Weights of a small image VQ-VAE.
Model: 2.79M parameters, 32-pixel images, encoder arch efficientnet, encoder activation silu, encoder depths [2, 5, 2], encoder widths [32, 48, 72], decoder norm instancenorm, decoder activation silu, decoder widths [48, 48, 96, 192].
Training: muon at rate 0.026, 8700 steps, batches of 384.
Data: trained on crops of objects in photos (Visual Genome), 61751 training examples.
Rows from block 3 of the encoder of a small image VQ-VAE, named by matrix and row number. Rows with one number belong to one channel. Each number is 128 + 24 x the weight over its row's rms, rounded and kept within 0 to 255. All counts start at 0. Numbers have three digits each. After the name is the row's rms in percent of the matrix's.
After each channel's rows are labels from the 100 images, of 14848, where the channel reaches its highest value: "patch colour" is the nearest of a few named colours to the mean colour under the peak. Only what is clearly more common there than usual is listed. The data: crops of objects in photos (Visual Genome).
# convs0: expand pointwise conv (encoder.blocks.3.convs.0.weight, 192x48x1x1), inputs 0-47
# convs1: depthwise 5x5 conv (encoder.blocks.3.convs.1.weight, 192x1x5x5, trained with AdamW), a 5x5 kernel
# convs2: project pointwise conv (encoder.blocks.3.convs.2.weight, 48x192x1x1, transposed), outputs 0-47

convs0.154 097:107148100133140145140130122163133130093105097116089146081137138119144125081143092137122178142128126140140132146126114166158131069112108131135076
convs1.154 093:117112098107085121107135115125136151135131132207154122161113132122144134158
convs2.154 081:122109111140089106143133133112130116143144102142106119163126144082121048144139135137103102111105129128121145110095132131170129077119128168109091
patch colour: white

convs0.49 107:133113096157111132100141137180133130163111170130116107086141139144152129148096066088095161141114165118123111131136124137137139083138115131112153
convs1.49 115:095133139108141124159102142126150102097117166118110103192117153123150134104
convs2.49 093:100124126099162129118141135131115103159124136144132111064164093076131180163104139133116166116107153129129125174117117086129147111106130141131131
patch colour: white

convs0.68 065:156095124144094111149126136162129118133102109122141149122153136175149110053123093122143113140129122114119110138077101118155147116163143133164094
convs1.68 090:102122153105162169110148134129161162148150104139146162156128138138126169097
convs2.68 076:157117113123174173153107125126157097141143090133083121127112163116118113141092148083146086142107118157106148139119100166114159114107127134157135
patch colour: white

convs0.183 090:130168119108148111133150139135112113118148180110075121133129138104122134112173074141119114143124100146107125129065153160145137116156166116134101
convs1.183 120:138121138131111155150102136154098154135087153146165196149143124139129132115
convs2.183 086:151093122129135145116102109125174131120140095133128156116126141115130097162063118100135104131115138140141147155104129138098074147099141186102145
patch colour: white

convs0.45 070:172117120139156179146121131171090069127119129125121175121161141085148100098107123088140122128158143114139134141148132139098135143135160138131109
convs1.45 119:122128165128126154135141163129128144172135161120181142151146132176160113128
convs2.45 103:152101117113132145147115119118133135118110112156081184145098144110125094151099154096143101136144140139106159155107097176099098097124106150141101
patch colour: white

convs0.40 117:088102127210109149099131134136124113135073165108148138100155121147128146126100154094132138100112116130105125110163111128106129093142116152119133
convs1.40 089:125102156121130119145128166133115135138205172119124105112153108113131102130
convs2.40 100:151134145112143053128120149124199101177116124129115097149130126140114135140092157139116147106119119105147129120164128150139152115079119131122117
patch colour: white

convs0.21 102:115076182131125123127160152135137108075084123134100131139130122125170128144098139071136132148113099129091103150096129119126119115119158130092124
convs1.21 080:145103184147173096128116113112131152170127109120117139098117142131110113167
convs2.21 080:166170126153112100119119115136128105149115115098127122136154145144060113120146095161162123126126126112193120139114078110144127144152160135111138
patch colour: white

convs0.6 078:117131153124140112124093129123145119099124101143170086125088153113114088072107105116155109154140132082107109081167137139131111114116155110142109
convs1.6 099:146159119156129113142136156196110158167138121155107127108137114122151159119
convs2.6 079:117121109125138123130112124138138120130099094165137150107138100151077133139144135152150135140145146120161131135055152165081139130146107080105092
patch colour: white

convs0.19 082:111131182178114132141123127150127132151176148104101138165107103120181172144129123144117150120148156139166141122128133148082147117125122131170135
convs1.19 092:144125091120124133148148109095134141171148109116171122163094096138091119104
convs2.19 089:127140173132091088111143098136101127092097124127133121170107141142130137167094137118106138112119085141149099063104120153139145125153116098134105
patch colour: black

convs0.74 125:085114103172128142123120115144090152150105185139105130152122150151112149154142112080145124126135144110110095129175136132110091170117150117156135
convs1.74 091:160111171130102107150160161135122161172139096133124144118121155150141143162
convs2.74 113:108127127123153137124155163130154107147118097160122129126122093107055114111123136179135140071128118129151155158117101147129101117103094148099117
patch colour: white

convs0.56 089:094099157148137102149123146128142103163109114134101098129118130109143141142093098103143118153081123104119068131110073143099121117153134102158148
convs1.56 084:143164148119133111133187137140163142132108111101110130127151150105070139141
convs2.56 089:110158143126099123140158089084156161131098103132095114120103151130076104115139157116115170079148117117127113144140123174139104094133127144110138
patch colour: black; white

convs0.162 091:140122149109163109127158079123133095126159161153127125093110128084179091137131101132135107127141116147134153082136105116111087091122133107110159
convs1.162 102:148126133127104111115130127132128106053146150098112129119093145128182142136
convs2.162 109:108158099114159112146126158133142109138105153201112075099134131107125136124119152132113081124134130151151136084117163146129143149115140142114171
patch colour: white

convs0.46 078:135127099151149132089144143130057104140103109138129143152152112158093126160149165114122150136108159088129123118131108132167084118136126168142153
convs1.46 085:101127148127178146156173117116097175139126133134130136136162105100137134165
convs2.46 078:124121095150160095135069094156168126133121171155109120107152128119121119129125086156129147124121107093142148154136154146112118098143070153123137
patch colour: white

convs0.148 119:127113067141101124113135113139142136127136104130127125096110138159145100157105121107120173112161146175109107154122148129151104110101103124064096
convs1.148 090:119113119110139145167135153115122063090095097123138100096107117126133109111
convs2.148 111:122111113097139147159093146148127139138098117125118153122105140118096145114133105114153094173099135164135110142111110116066174148136120095139179
patch colour: white

convs0.29 103:107109123138139165125146132131129145131139131155109112070105131095096162131160099100140178127117066109139155131167128115106153152140113120100157
convs1.29 087:126137130128118125118128124141141147106153126123135197159081129096106079145
convs2.29 097:126127122119122089143100125138141110161142114133183120127138126085144088110110122129090065123101139104149129104104165107143151079115150127141094
patch colour: white

convs0.3 102:113131147127103138157168140147113157086086144096086174116134143171094110127116123121122134150112135145133131133152123148107143072171161145118149
convs1.3 098:127129148121143118175112158112168159107191109140134163098120121140124117131
convs2.3 082:164089136136154135177162121150116141132150115099108092107123178142138129102155129132150105140157120144107135160106116158099129068140136155148105
patch colour: white

convs0.171 109:100078137122068149147177157121131130153111138105084090108131125125138124141085138093119152112124141095109136132119128126106109141116124124097075
convs1.171 118:101079082097129118105132095121113106104117094123129166133111138153102132154
convs2.171 114:151141143148128118117125107131090141109127124145125107134095164084092161147135152069148136144164126168087134130128114129186158128126108106097118
patch colour: white

convs0.110 095:120089115160114151089153172135116144094135112136106149137092101155126105167116119097068101158102103150109107151147127135140105133135135096132110
convs1.110 098:143131163147095121165103176151150122092134158138167101123134097124142128145
convs2.110 102:155153115134116139119141154149182112116101120097093177129138134149119111146106148120077155081149136133156169163134102133133161125130116089133132
patch colour: white

convs0.123 075:112100122119141130104131146101129107129106141116116138105143136140121154071083153112119098118109123153118096119134116103136171178144086151064127
convs1.123 095:151160117122125165133148103114149144114116093135142133094103082095087115101
convs2.123 083:115158103103092148125087137100116103098114138099124130070117127168127127102105115135085127166070137116125132127093120102127118110124143083117124
patch colour: white

convs0.43 107:156135112076140099090091142150125150162094134128142106134138105113109138136146124088140121148166147116116193127125151095115148123123150081138103
convs1.43 093:141139124133095160142190109164164108097128156123152145132153141132122157111
convs2.43 114:180134114098146127112117143145130130134068080162125125109111098124091090111146147160134172123155124154101123147121124115140094123112108101146093
patch colour: white

convs0.126 066:104103103140068067127091136161131101141160114095112133157107107124143130115090112144152136145124151111109098096114135141142082122144150154132127
convs1.126 116:171131109147143147166131139123173138190132102152122147110129161147133118127
convs2.126 081:162139107126182172168127099087165103123122105128130127140112129113125109102132146131137116121134104171111147141089105135127179088127100114163112
patch colour: white

convs0.18 071:133123179157160131119102120191125089134124114101132126161135124104110123173129088096133133149172179117110124157119129120098121145135157126148112
convs1.18 120:122126095161127152173157142119126160156159114143128167154155145158132133094
convs2.18 114:122096085132148152177117121117125130106121130138122170150092140088119094148115127133143114103164145173090132151115112141116096099082101136153109
patch colour: white

convs0.180 077:136134093113128102130116150133123107130090088137149129151137190103098124135132104129126137139154151147130107107090127132182132099176164164163127
convs1.180 106:135129085158167124147113133116146158150094110118121175141128178141138126155
convs2.180 084:162133110131120124148117128153176154093139142090151140142179165155160132099134127152132149127160138163101155101142133153148108065138137139131129
patch colour: white

convs0.16 095:107129126134160146096144130109130085131090143164097147165102147133169090130137120134102101133106136128081132094131134168149114113075137169133132
convs1.16 097:123102169118155160145189141097141162131104112139129085119142138130107127126
convs2.16 111:118091116123144122105107145115124132107089117129185145179115064150108119143108126151105148117082146126131119144161110092143122163116107112111104
patch colour: white

convs0.26 107:133120144141142142108109143158144137142113112081139150134124128142130102145087138111082128121089119101174134153101154084118123178118112134100069
convs1.26 090:150128127134141112156139106162122120071076136115115102099143120112101132087
convs2.26 089:154131140103134112107088166176145135128151112097136178134114100140134100118104086099094122123108143157140111074110109113120175122127130150120147
patch colour: white

convs0.55 075:137143122149149090162127146145118079137120153114089093159131136148144113120111074142131115142126077132165143121139139101138112174129165163099138
convs1.55 108:128142150120125135094120143157169157152183126121154087151111145147149140156
convs2.55 093:142116113112132159138109132123139137142074148151098120140099125091141116147121124098134108121147136148079136142087102159095168081130128173168108
patch colour: white

convs0.163 081:185145143145136087151146132145076069112104119141139088094137112115121150117119159102135106132122095105112147119121124154122129129097091108096148
convs1.163 101:126160156141152167087177109117114160151135105129140131129143128161107165138
convs2.163 081:109083093115132156138081133095166145154109137162098147148114122180068153123115120139132144128119133140165092134125147142116150122137129090146136
patch colour: white

convs0.11 109:120123106121121114126109162138107083166148129159143117144124159111118114147101089122114175151093151148158076107112108089132105156176121124120123
convs1.11 099:123128148126137099149187159126129123120164128139149076100143140117159166127
convs2.11 107:135094159136106114136149100115087136123101145143087134158090146159116140154079130157111156119083140136097114133106112104125148132148095146153086
patch colour: white

convs0.33 103:143166090141170106089165133156178134170100140101166101112117126103096157129147128108110117116132135136136125146163090160119113127124136149156114
convs1.33 114:108108110121133127131067113137140128069142143137097132127108137125180131157
convs2.33 103:104121143104145136128143137103153082125094095121103103127156098131097120160141135117117143108153107160143112155123123160173099131101200141119112
patch colour: white

convs0.75 103:152130131089131100136102148133143111125140117121102121106168082121136108155110123089164114085155118158143108128111108136168114120090079161097107
convs1.75 090:133140134138137127142073116116106093074108082115123093122101137158132137125
convs2.75 106:101125113149127135177169080128125187145125153115120122087159144109116107087160104132121132090117138156143120160128132126136121108110159090139153
patch colour: black

convs0.168 139:147130152092127148148150126134096119139161155097154072102165128123099103118120112100134076149123113148148136113123181132095116116124163138088128
convs1.168 091:129139099147122130086162105136118126186123128128105190094122122143115130132
convs2.168 150:142120113099146142083135161142150090124119148190109185100133099105129134124076121120148155128115132148117130149115157127160128118085126138098146
patch colour: white

convs0.7 089:079118146109152145134109117144135133137110093148172155079158099120128151108150113116150081151133124106131115128115183112112136136106184114137151
convs1.7 110:116128104131139123147137079144171164115178123146115157155118130096162134112
convs2.7 091:144084111120129180095108164160119116076110106177102139140120136106149117166094101122133139129121151133134122172155100103125160131129109141151125
patch colour: white

convs0.5 094:124130165138132115136095087147086152063096152113155135130114124081126141137120147119148109120113095135121117136123147150159108116128119109100194
convs1.5 092:134085108133118113106184121129186116153130164122105121161102122127129136122
convs2.5 071:114111125120089096133132127129146123126133109133137136081153116145170119129099097137113139091101130074153109156128161137156082110096162177139106
patch colour: white

convs0.82 097:142082095141109115098119147134146111149111104130133141131144153153137138138116113156107065141102169121104128090143115123157095089121170151129171
convs1.82 091:123143090132136152103119129141129102103198122135145173149143111140151152148
convs2.82 096:157182075123154117072136100152106103159135136121154129171143103075142115127144129126121140105096136130106129149124123130145114119109140118161167
patch colour: black; white

convs0.182 103:081104138147103125135143076150096127134154123110152152138141119098158084131145147121148144112150126070104121113187124140125119167120133122106098
convs1.182 114:113124131062116117145124166156122119172140101139142163168118119113144143137
convs2.182 112:109120093108112110139131104116159147131102148151101167157127124134103123155162157189107112108122125171130156124110096149177119130136111157170126
patch colour: white

convs0.139 081:145074156095124158123118116144116115124075146134185134113146117127153070109095114119140099128114152125112102112130143124140121097140172138160102
convs1.139 098:153091138147107132131148110145152144174166150151131168121152136085149145141
convs2.139 084:138107096121107144187141123141151088131118093158099163144107135125125114155135154138120123119165165101116165130123113167109138131109093161176134
patch colour: white

convs0.54 095:111134152163140126132097125146088171121144113105131073154141110100123150118138096148116097150118136150117116157115169148152095149164148174137102
convs1.54 090:164138102146124130160109123132111194176112155121135163123149148109136123130
convs2.54 088:166116122089116131098142162121109117106084108168128139119130171157127123175088110085133155189139134119110124114090155121132108120125119125132115
patch colour: white

convs0.48 081:129102148147128119104138180178080097130151133127096126169114106100139121161157137118135137115134139078143134104126140093085117104122171141121118
convs1.48 095:143157182119139110134135125150138141171116110131189178140126123121139125135
convs2.48 091:156111130094157136135135132132162118127109086184082158124103117104122130105112141077158108118136148162148158151084101119140106132153120146124156
patch colour: white