python train.py --encoder_widths=[32, 48, 72] --latent_channels=4 --decoder_block="basic" --optimizer="muon" --momentum=0.95 --adamw_lr_other_params=0.0011 --grad_clip=1.0 --steps=8700 --batch_size=384 --adamw_weight_decay_other_params=0.01
Rows from block 6 of the encoder of a small image VQ-VAE, named by matrix and row number. Rows with one number belong to one channel. Each number is 128 + 32 x the weight over its row's rms, rounded and kept within 0 to 255. All counts start at 0. After the name is the row's rms in percent of the matrix's.
After each channel's rows are labels from the 100 images, of 14848, where the channel reaches its highest value: "place" is the part of the image that holds the peak; "patch colour" is the nearest of a few named colours to the mean colour under the peak. Only what is clearly more common there than usual is listed. The data: crops of objects in photos (Visual Genome). In brackets: how many of the 100.
# convs0: expand pointwise conv (encoder.blocks.6.convs.0.weight, 192x48x1x1), inputs 0-47
# convs1: depthwise 5x5 conv (encoder.blocks.6.convs.1.weight, 192x1x5x5, trained with AdamW), a 5x5 kernel
# convs2: project pointwise conv (encoder.blocks.6.convs.2.weight, 48x192x1x1, transposed), outputs 0-47

convs0.161 036 [161  80 124 136  63 195 161 114 145 157 144  84 119 135 110 163  94 171 111 186 171 112 131 161 126 125  97 146 145  74 146 153 154 142 185 124  87 126  98 158  80 144  83 104 114  80 129 139]
convs1.161 086 [104 144 124  81 130  95  88 126 108 174  98 104  91  89 112 150  96  97  53 173 161 128 142 147 157]
convs2.161 032 [128 148 101 106 103 132 164 108 144 113 152  91  84 143 108 125 186 128  63 125 168 115 130 113 107  72  75  94  99  92 194 122 121 107 141 173 115 140  75 118  94 156 189 106 111 146 131 191]
place: top left (74)
patch colour: white (88)

convs0.115 091 [159 159 144 132 138  61 143 120 186 180 176 152 112 135 105 105  96  89 156 118 111 116 162 110 122 160 141 139 133  89 149 118 194  92  94 135  77 173 138 181 104 137 109 197 136 167 160 143]
convs1.115 097 [114 130 122 156 137 124 131  94 191 126 150 177 108  91 192  96 134 172 144 192 117  91 165 142 118]
convs2.115 088 [ 70  98 179 128  74 116 179 119  90 148 132 128 158 138 165 154 170  90 120  88 129 139 120 132  90 177 148 125 155  93 101  95 149 123 160  92  93 159 133 134 186  57 189 151 133 115 155 125]
place: top left (50); top centre (29)
patch colour: white (69)

convs0.96 096 [ 83 135 183 116 136 119  60 169 154 132 108 143 168 181 137 119 126 122 178 126 181 107 161  71 120 156 119 111  72 144  86 132 126 116 123 113 137 120 123 168 140 109 224  84 120 133 160 138]
convs1.96 087 [136 119  98 148  50 146 138 148 148  86 192 175  98 139  80 110 121 107 103 104 132 112 170 113 162]
convs2.96 081 [142  78 140 105  56 136  70 165 109 116 147 100  84 140 187  96 151  43 120 127 130 121 125 119 153 147 119  60 169 114 101 113  85  61 130 127  86 112 111 154 108 118 138 134 122 151 119 148]
place: top left (60)
patch colour: white (98)

convs0.92 112 [151 117  75 145 161 149 142  92 152  99 155 161  56 112 133 140 135 150  89 101 129 126 104 167 120 171 165 145 110  70 116 131  83 126 100 125  80 218 166 123 129 112 111  86 190 117 109 122]
convs1.92 106 [ 90 149 145 157  94 132  94  71  94 133 138 143 127 167 147 162 106  87 117 177 132 167 174 193 129]
convs2.92 089 [167  97  80 158 106 163  96 155 118 114  94 134  85  79 176 120  87 115 115 135 193 109 114 129 115 173  94 131 122 190 167 127 107 119 114 169 118 128 142  84  71 135 148  79 192 109 161 129]
place: top right (35)
patch colour: white (26)

convs0.175 115 [156 130 124 138 111 155 147 117 125 138 145 213 139 146 108  63 128 146 159 108 191 150 119 110  91 144 140  96  95  94 158 154 104  95 191 137 157 114 127 119 136  99 133 143 145  91 213  65]
convs1.175 092 [138  99 136 114 139  95 106 171 108 151  97 226 177  79 130 147 146  83 145 142 124 149 125 152 111]
convs2.175 116 [110 126 151 129 117  83 155 118 134 150 125 118 113  30 149 165 132 118 130  99 136 144 182 101 138 187 151  63 176 167 102 115 157 141 131 145 114 184 151 118 125 122 172 172 127 136 149 203]
place: top right (81)
patch colour: white (80)

convs0.158 053 [116  88 178 160 102 115 167 144 150 136 178 138 115 132 113 162 153 131 139  97 109 157 194 105 116 111 138 132 184 108 187 121 171 138  69  93  78 111 137 140 175 134 208 118 180 116 125 131]
convs1.158 096 [103 123 143 157 126 137 149 145 184 174 113 122 155 177 130 128 158 204 158  70  97  99 108 140 161]
convs2.158 060 [ 98 130 151 144 167 111 133 161 105  97 141  87 108 123 135 153 165 172  99 116 140 132  59  89 146  93 123 165 120 136  94 125 123  46 160 180 133 122 144 142  71  96 191  77 145 121  92  87]
place: top centre (58)
patch colour: white (68)

convs0.21 070 [ 97 131 101  81 145 163 133 184  98 142 173 137 186 116 108 145 159 130  77 115 122 226 162 123 114  47 105 152 148 117 113  91 159 136 152 132  96 125 136 128 108 108 119  78  96 143  93 136]
convs1.21 098 [103 133 144  96 105 151 169 144 145 136  76  86 101 139  65 133 195 105 161 191 150 135 126 115 134]
convs2.21 077 [121 133 194 106 104 162 145 105  86 131 195 146 145 132 118  97 142 108 126  95 133  95 197 112 100 107 161 119  99 127 147 140  81 144  93 127 137 101 100 180 158 136 178 162  73  72 122  71]
place: top centre (59)
patch colour: white (63)

convs0.1 117 [104  95  91 188 121 136 132 117 113 120  84 131 150 130 149  97 121 154  78 148 126  76  76 182 154  87 100 128 122 176  70 178  99 133 132  82 158  46 146 106 107 145 153 117 118 143 119  91]
convs1.1 109 [ 97  92 119 132 116 129 167 121 143  93 119 105 123 144 201 170 171 148  85 138 100  78 155 154  73]
convs2.1 075 [ 84 120 120 101 136 135  84 100 139 159 171  88 151 155 119 175 183 109  90 148 161 136 178 119  97 147  63 137 156  95 120 139 136 109 104  90 117 131  75  74 194  65 111 110 156 105 135 148]
place: top left (63)
patch colour: white (64)

convs0.187 097 [107 149 139 165  96 184 180  76 145 133  80 192 132  96 114 126 105 105 117 108 117  81 137 136 145 136 129 170  71 176  84 136 149 105 124 146 155  69  84  70 125  97 128 156 125 159 118 172]
convs1.187 084 [129 106 138  96 149 124 111 145 119 105 116 119 174 238 106 149  60 125 140 121 145  92 124 130 105]
convs2.187 104 [115 125  99 126 122 129 152 138 112 130 131 115  51 191 156 129 135 192  75 146  87  87 150 175  65  85 159  81 129 109 125 152 131 120 179 153 126 136 124 188 133 115  98 111  97 122  81  86]
place: top centre (52)
patch colour: white (86)

convs0.7 130 [174 123 134 144 140 145 130 119 108 186 122 136 162 177 107 106 114 121  78 141 154 159 156 156 113 116  75  90  87  82 123 186 183 161 121  92 118  78 118 170  64 198 134 134 104 113 138 136]
convs1.7 096 [142 121 124 115 139 135 105 152 161  98 201 105  89 162 166 114 142 163 200  69 126 139 133  90 119]
convs2.7 080 [129 145 149 116 133 110 159 120 141 178 154 157 148  60 142  92  63  99 180  55 129 101 132 106  97 137 156 157 185 171 124  71 135 127  69 154 148 164 164 127 157 103 162 126 134 124 157 122]
place: top centre (57)
patch colour: white (88)

convs0.19 120 [186 106  97 106 110 105 195 107 110 134 185 129 123 168 153  45  81  87 170 145 141 178 127 146 120 143 122 110 129 170  95 164 122 107 154  65 160 135 165 144 122 156 105 169 121 136 137 148]
convs1.19 100 [116 108 116 129  85 161 141  57 103 155  76  87 162 108 118 156  57 105 116 127 114 105  83 126 137]
convs2.19 129 [116 172 163  97 186 179 145 117 127 135 109 193 128 138 169 134 133 165 104 189 113 121 169 149 180 162 154 116 153  91 106 126 130  88 167  97  97 101  66 188 140 101 111 150 123 143  94 150]
place: top left (34)
patch colour: white (72)

convs0.135 064 [ 80 137 126  99 128 137 122 114 138 136 101 115 137  94 149 164 128 172 141 118 150 156  98  99 140 156 173 162 109  94 147 144 151 127  84 101 173 178 146 143 106 135 199 172 187 126 218  75]
convs1.135 101 [138  76  91 136 101 164 131 139 125 136 189 195 180 133 132 133 149  90 168 115 164 163  93 137 102]
convs2.135 066 [105 119 211 141 139  97 156 135 114 153 168 124 104 144 143  96 175  95  92  64  85 127 153  93 110 108  89 131 130 117 142 153 114 125 175 111 202 127 113 102 176 117 163 123 143  78  87 174]
place: top right (78)
patch colour: white (100)

convs0.75 097 [107 180 172 128 120  93 121 152 127 112 150  67 110 110 161 119 118  81 159 150  93 151  74  70 151 163 150 149 150 190 169 133 150 134 129 106  86 123  59 156 118 126 139 150 158 180  93  92]
convs1.75 104 [143 130 105 118 106 116 108 157 143 112 137 169 135 199 175 123 131 107 206 146  89 125 149  87  75]
convs2.75 076 [101  79  97 132 146  95 158  86 124 124 132 136 110 155 167 157 163 188 102  86 111 106 181 119 146 135 165  97  37 100  83 101 149 114 107 144 131 172 192 120 172 112 158 160 134 116 120 141]
place: top centre (60)
patch colour: white (81)

convs0.72 110 [114  86  89 101 102 153 131  82 107 143 131 124 158 114 155  99 139 125 162 138  86  73 151 129 190 176 131 127 150 141 124 182 151  47 110 128 124 180 105 106  95 143 141 162 187 185  94 141]
convs1.72 101 [113 118 135 150 105 128 130 113 227 154  97  88 111 182 197 137 117 150 171 120 113 135 126 125 114]
convs2.72 112 [ 70  66 148 103 125 109 192  86  49 115 122 139  90 133 148 148 133 178 133 109 186 169 141 120 101 126 111 143 121 136  50 101 119 114 164 157 115 155 151 116 156 117 129 142  89 141  92  92]
place: top left (38)
patch colour: white (38)

convs0.53 096 [ 87  87  93 183 153 137 125 160 154 121 117 101 148 132 160  72  82  87 112 138 140 135 117 152 164 120 150 141 150 134  82 183 105 117 158 168 141  98 207 145  94 151 166 133 176  83 115 177]
convs1.53 098 [ 89 100 141 118 131 214 104 110 149 126 225 136 121 122 133 114  74 110 105 145 123 110 131 116 129]
convs2.53 106 [174 177 151 149 171 118 101 141 178  82 124  91 130 107  92 161 131  70 204  99  88 123 168 143  90 115 113 167  90 166 155 144 118 138  95 173  90 133 122 115  79 143 137  86 107 121  94 142]
place: top left (49)
patch colour: white (35)

convs0.182 060 [ 81 123 135 158 149  88 120 167  72 145 176 112 115 168  91 133 178 118 132 108 173 132 122 129  82  91  43 152  77 162 147 106 161  88 175 127  96 123 163 170 133 115 142 105 174 127 121 140]
convs1.182 102 [179 128 141 106 183 118 114 108  99  76 120 182 185 122 154 181 147 118 103 107 172 144 103 158 121]
convs2.182 062 [134  82  94 120 169 184 116 128 103 116 137 173 154  92  85 209 133 119 146 109 129 149  72 122 175 106 118  94 139 106 112 140 133 135 124 165 214 118 146 118 118  79 128  55 109 138 107 126]
place: top centre (73)
patch colour: white (83)

convs0.29 066 [132 181  88 148 120 108  94 181 128 131 166 130  92 105  85 104 152 119 191 141 184 124  93 121 160 131 123 172 109  89 143 144 132 118  73 169  96 112 134 126 200 134  57 144 103 102 161 150]
convs1.29 095 [144 142 155 128 116 127 108 134 113 112 181 125 155 138 132 122 120  86 155 146 188 171 227 107 163]
convs2.29 073 [ 64 133 186 101 149 173  71 167 128  87 132 183 108  95 117  81  91  70 111 172 156  63 171 119 131 105 140  99 157 121 109 130 111 119 165 150 173 102 131 158 123 134 159 140 155 139  99 128]
place: top right (78)
patch colour: white (71)

convs0.59 075 [122 118 114 179 134  72 125 158 148  82 146 166 128 140 101 172 149 133 135 146 158 131 113 137 155 139 143 100  86 106 161 124 109 113  72  78 139 107 100 122 143  70 167  74 153  64 130 215]
convs1.59 109 [126 153 112 139 118 155 176 162 101 139 145 157 129  83 143 111  94 189 152 110 172  83 178 184 151]
convs2.59 085 [137 159 102 119 147  76 122 167 129 128 107 181 122  99 160 112 176 117 109 176 118 101 119  97 144 149 163 107 156 239  85 121 144  96 183 113 142  97 132 154  58 146 148 112 157 127 140 131]
place: top right (75)
patch colour: white (99)

convs0.17 081 [119  98 102 129 153 128 102 155 100 145 148 127 214  96 142 120 138 104  94  44 163 130 149 177 103  85  97 163 102  93 156 119  69 159 130  73 124  86 140 116 144 132 194 129 125 153 128 120]
convs1.17 111 [152 144 112 160 157 109  87 187  98 120 144 114 143 109  49 138 121 143 134 159 133 183  96 176  96]
convs2.17 078 [ 53 118 156 120 103 112 144 113  94 109  99 145 122 118 187 117 165 158 120 103 121  92  89 169 156 124 134 108 120  90  54  94 141  74 108 147  85 121 142  44 152  82 121 162 148 119 147 146]
place: top right (58)
patch colour: white (60)