A small image VQ-VAE, trained from scratch: encoder widths [32, 48, 72].
Rows from block 6 of the encoder of a small image VQ-VAE, named by matrix and row number. Rows with one number belong to one channel. Each number is 200 + 40 x the weight over its row's rms, rounded and kept within 0 to 999. All counts start at 0.
Before each channel's rows are labels from the 100 images, of 14848, where the channel reaches its highest value: "patch colour" is the nearest of a few named colours to the mean colour under the peak. Only what is clearly more common there than usual is listed. The data: crops of objects in photos (Visual Genome). In brackets: how many of the 100, against the usual share in percent.
# convs0: expand pointwise conv (encoder.blocks.6.convs.0.weight, 192x48x1x1), inputs 0-47
# convs1: depthwise 5x5 conv (encoder.blocks.6.convs.1.weight, 192x1x5x5, trained with AdamW), a 5x5 kernel
# convs2: project pointwise conv (encoder.blocks.6.convs.2.weight, 48x192x1x1, transposed), outputs 0-47

patch colour: black (58 vs 26.1)
convs0.177,192,247,237,241,174,151,131,175,200,160,160,218,210,184,160,121,191,261,186,249,194,187,173,150,198,215,134,137,129,264,187,218,148,252,239,186,189,214,196,183,196,172,299,193,235,194,227,144
convs1.177,171,202,239,242,170,197,177,139,210,226,164,317,180,158,171,173,242,149,167,240,169,148,187,212,186
convs2.177,221,168,150,207,179,238,175,226,227,209,200,174,201,216,187,253,191,234,243,185,199,140,198,99,184,242,208,180,171,210,167,158,236,163,278,180,255,255,219,126,152,284,233,208,249,259,226,143

patch colour: black (97 vs 26.1)
convs0.148,204,244,219,209,246,271,240,182,187,147,205,183,245,207,171,263,147,150,179,175,239,195,207,167,254,186,250,247,169,280,213,204,205,165,223,227,169,234,251,204,168,216,134,163,164,91,186,144
convs1.148,134,199,224,159,208,255,225,178,222,154,197,309,268,165,174,182,233,185,203,198,146,161,190,177,165
convs2.148,232,264,266,270,167,136,175,255,131,204,155,168,180,242,232,202,213,160,247,175,151,218,256,222,191,244,178,156,246,170,129,141,203,186,132,153,203,177,185,162,200,200,144,239,234,214,202,183

patch colour: white (78 vs 8.7)
convs0.166,176,193,230,184,258,219,184,136,157,179,149,155,200,148,129,183,233,113,215,207,146,111,218,188,201,234,169,125,226,175,165,237,190,199,288,183,232,238,181,208,165,169,236,240,211,252,175,174
convs1.166,209,223,263,145,164,194,217,255,154,146,202,177,199,166,239,236,269,261,236,216,169,151,138,175,222
convs2.166,155,188,241,200,229,164,233,180,171,259,190,242,204,155,152,193,195,211,158,197,234,130,298,232,116,182,232,218,217,238,211,225,189,109,224,213,237,142,210,173,193,199,154,189,168,188,111,255

patch colour: white (84 vs 8.7)
convs0.61,180,291,227,170,175,184,152,215,191,175,153,205,206,194,196,233,186,185,173,142,148,258,137,108,200,217,182,172,210,220,277,189,206,201,210,184,137,213,154,189,248,167,202,154,227,99,144,238
convs1.61,228,176,145,246,196,163,189,146,210,202,148,239,227,203,213,166,211,236,235,204,268,116,205,276,252
convs2.61,196,90,236,237,146,186,143,198,184,234,255,114,224,204,198,210,205,207,149,222,240,146,202,149,150,180,203,230,172,183,171,261,259,140,199,185,261,212,187,220,203,133,273,189,211,241,205,198

patch colour: white (54 vs 8.7)
convs0.45,181,181,229,223,180,292,184,173,257,182,225,240,145,216,188,148,204,242,149,272,188,173,224,249,193,152,202,249,223,225,297,216,139,235,208,208,254,214,140,167,138,190,222,204,273,208,224,173
convs1.45,223,188,186,192,248,233,186,188,234,140,241,173,210,193,115,235,202,183,164,285,214,207,112,252,203
convs2.45,133,165,260,247,201,139,220,213,193,168,242,175,184,181,262,209,205,174,242,263,176,202,129,183,245,223,241,259,251,197,154,170,155,175,194,197,203,224,153,140,157,143,176,211,203,298,224,152

patch colour: black (57 vs 26.1)
convs0.141,219,128,225,96,199,207,254,203,219,241,221,259,293,200,225,198,200,148,178,211,215,263,216,204,232,207,162,193,224,140,270,183,234,133,248,233,228,227,218,206,198,193,179,224,170,117,229,163
convs1.141,190,238,237,151,188,218,273,293,215,193,210,149,180,219,207,222,162,112,204,192,189,166,127,191,195
convs2.141,183,207,172,183,201,140,206,199,180,237,179,176,190,140,231,160,251,194,148,267,224,244,220,245,237,223,236,298,253,186,174,207,284,231,228,177,158,159,185,141,248,234,131,264,178,232,185,230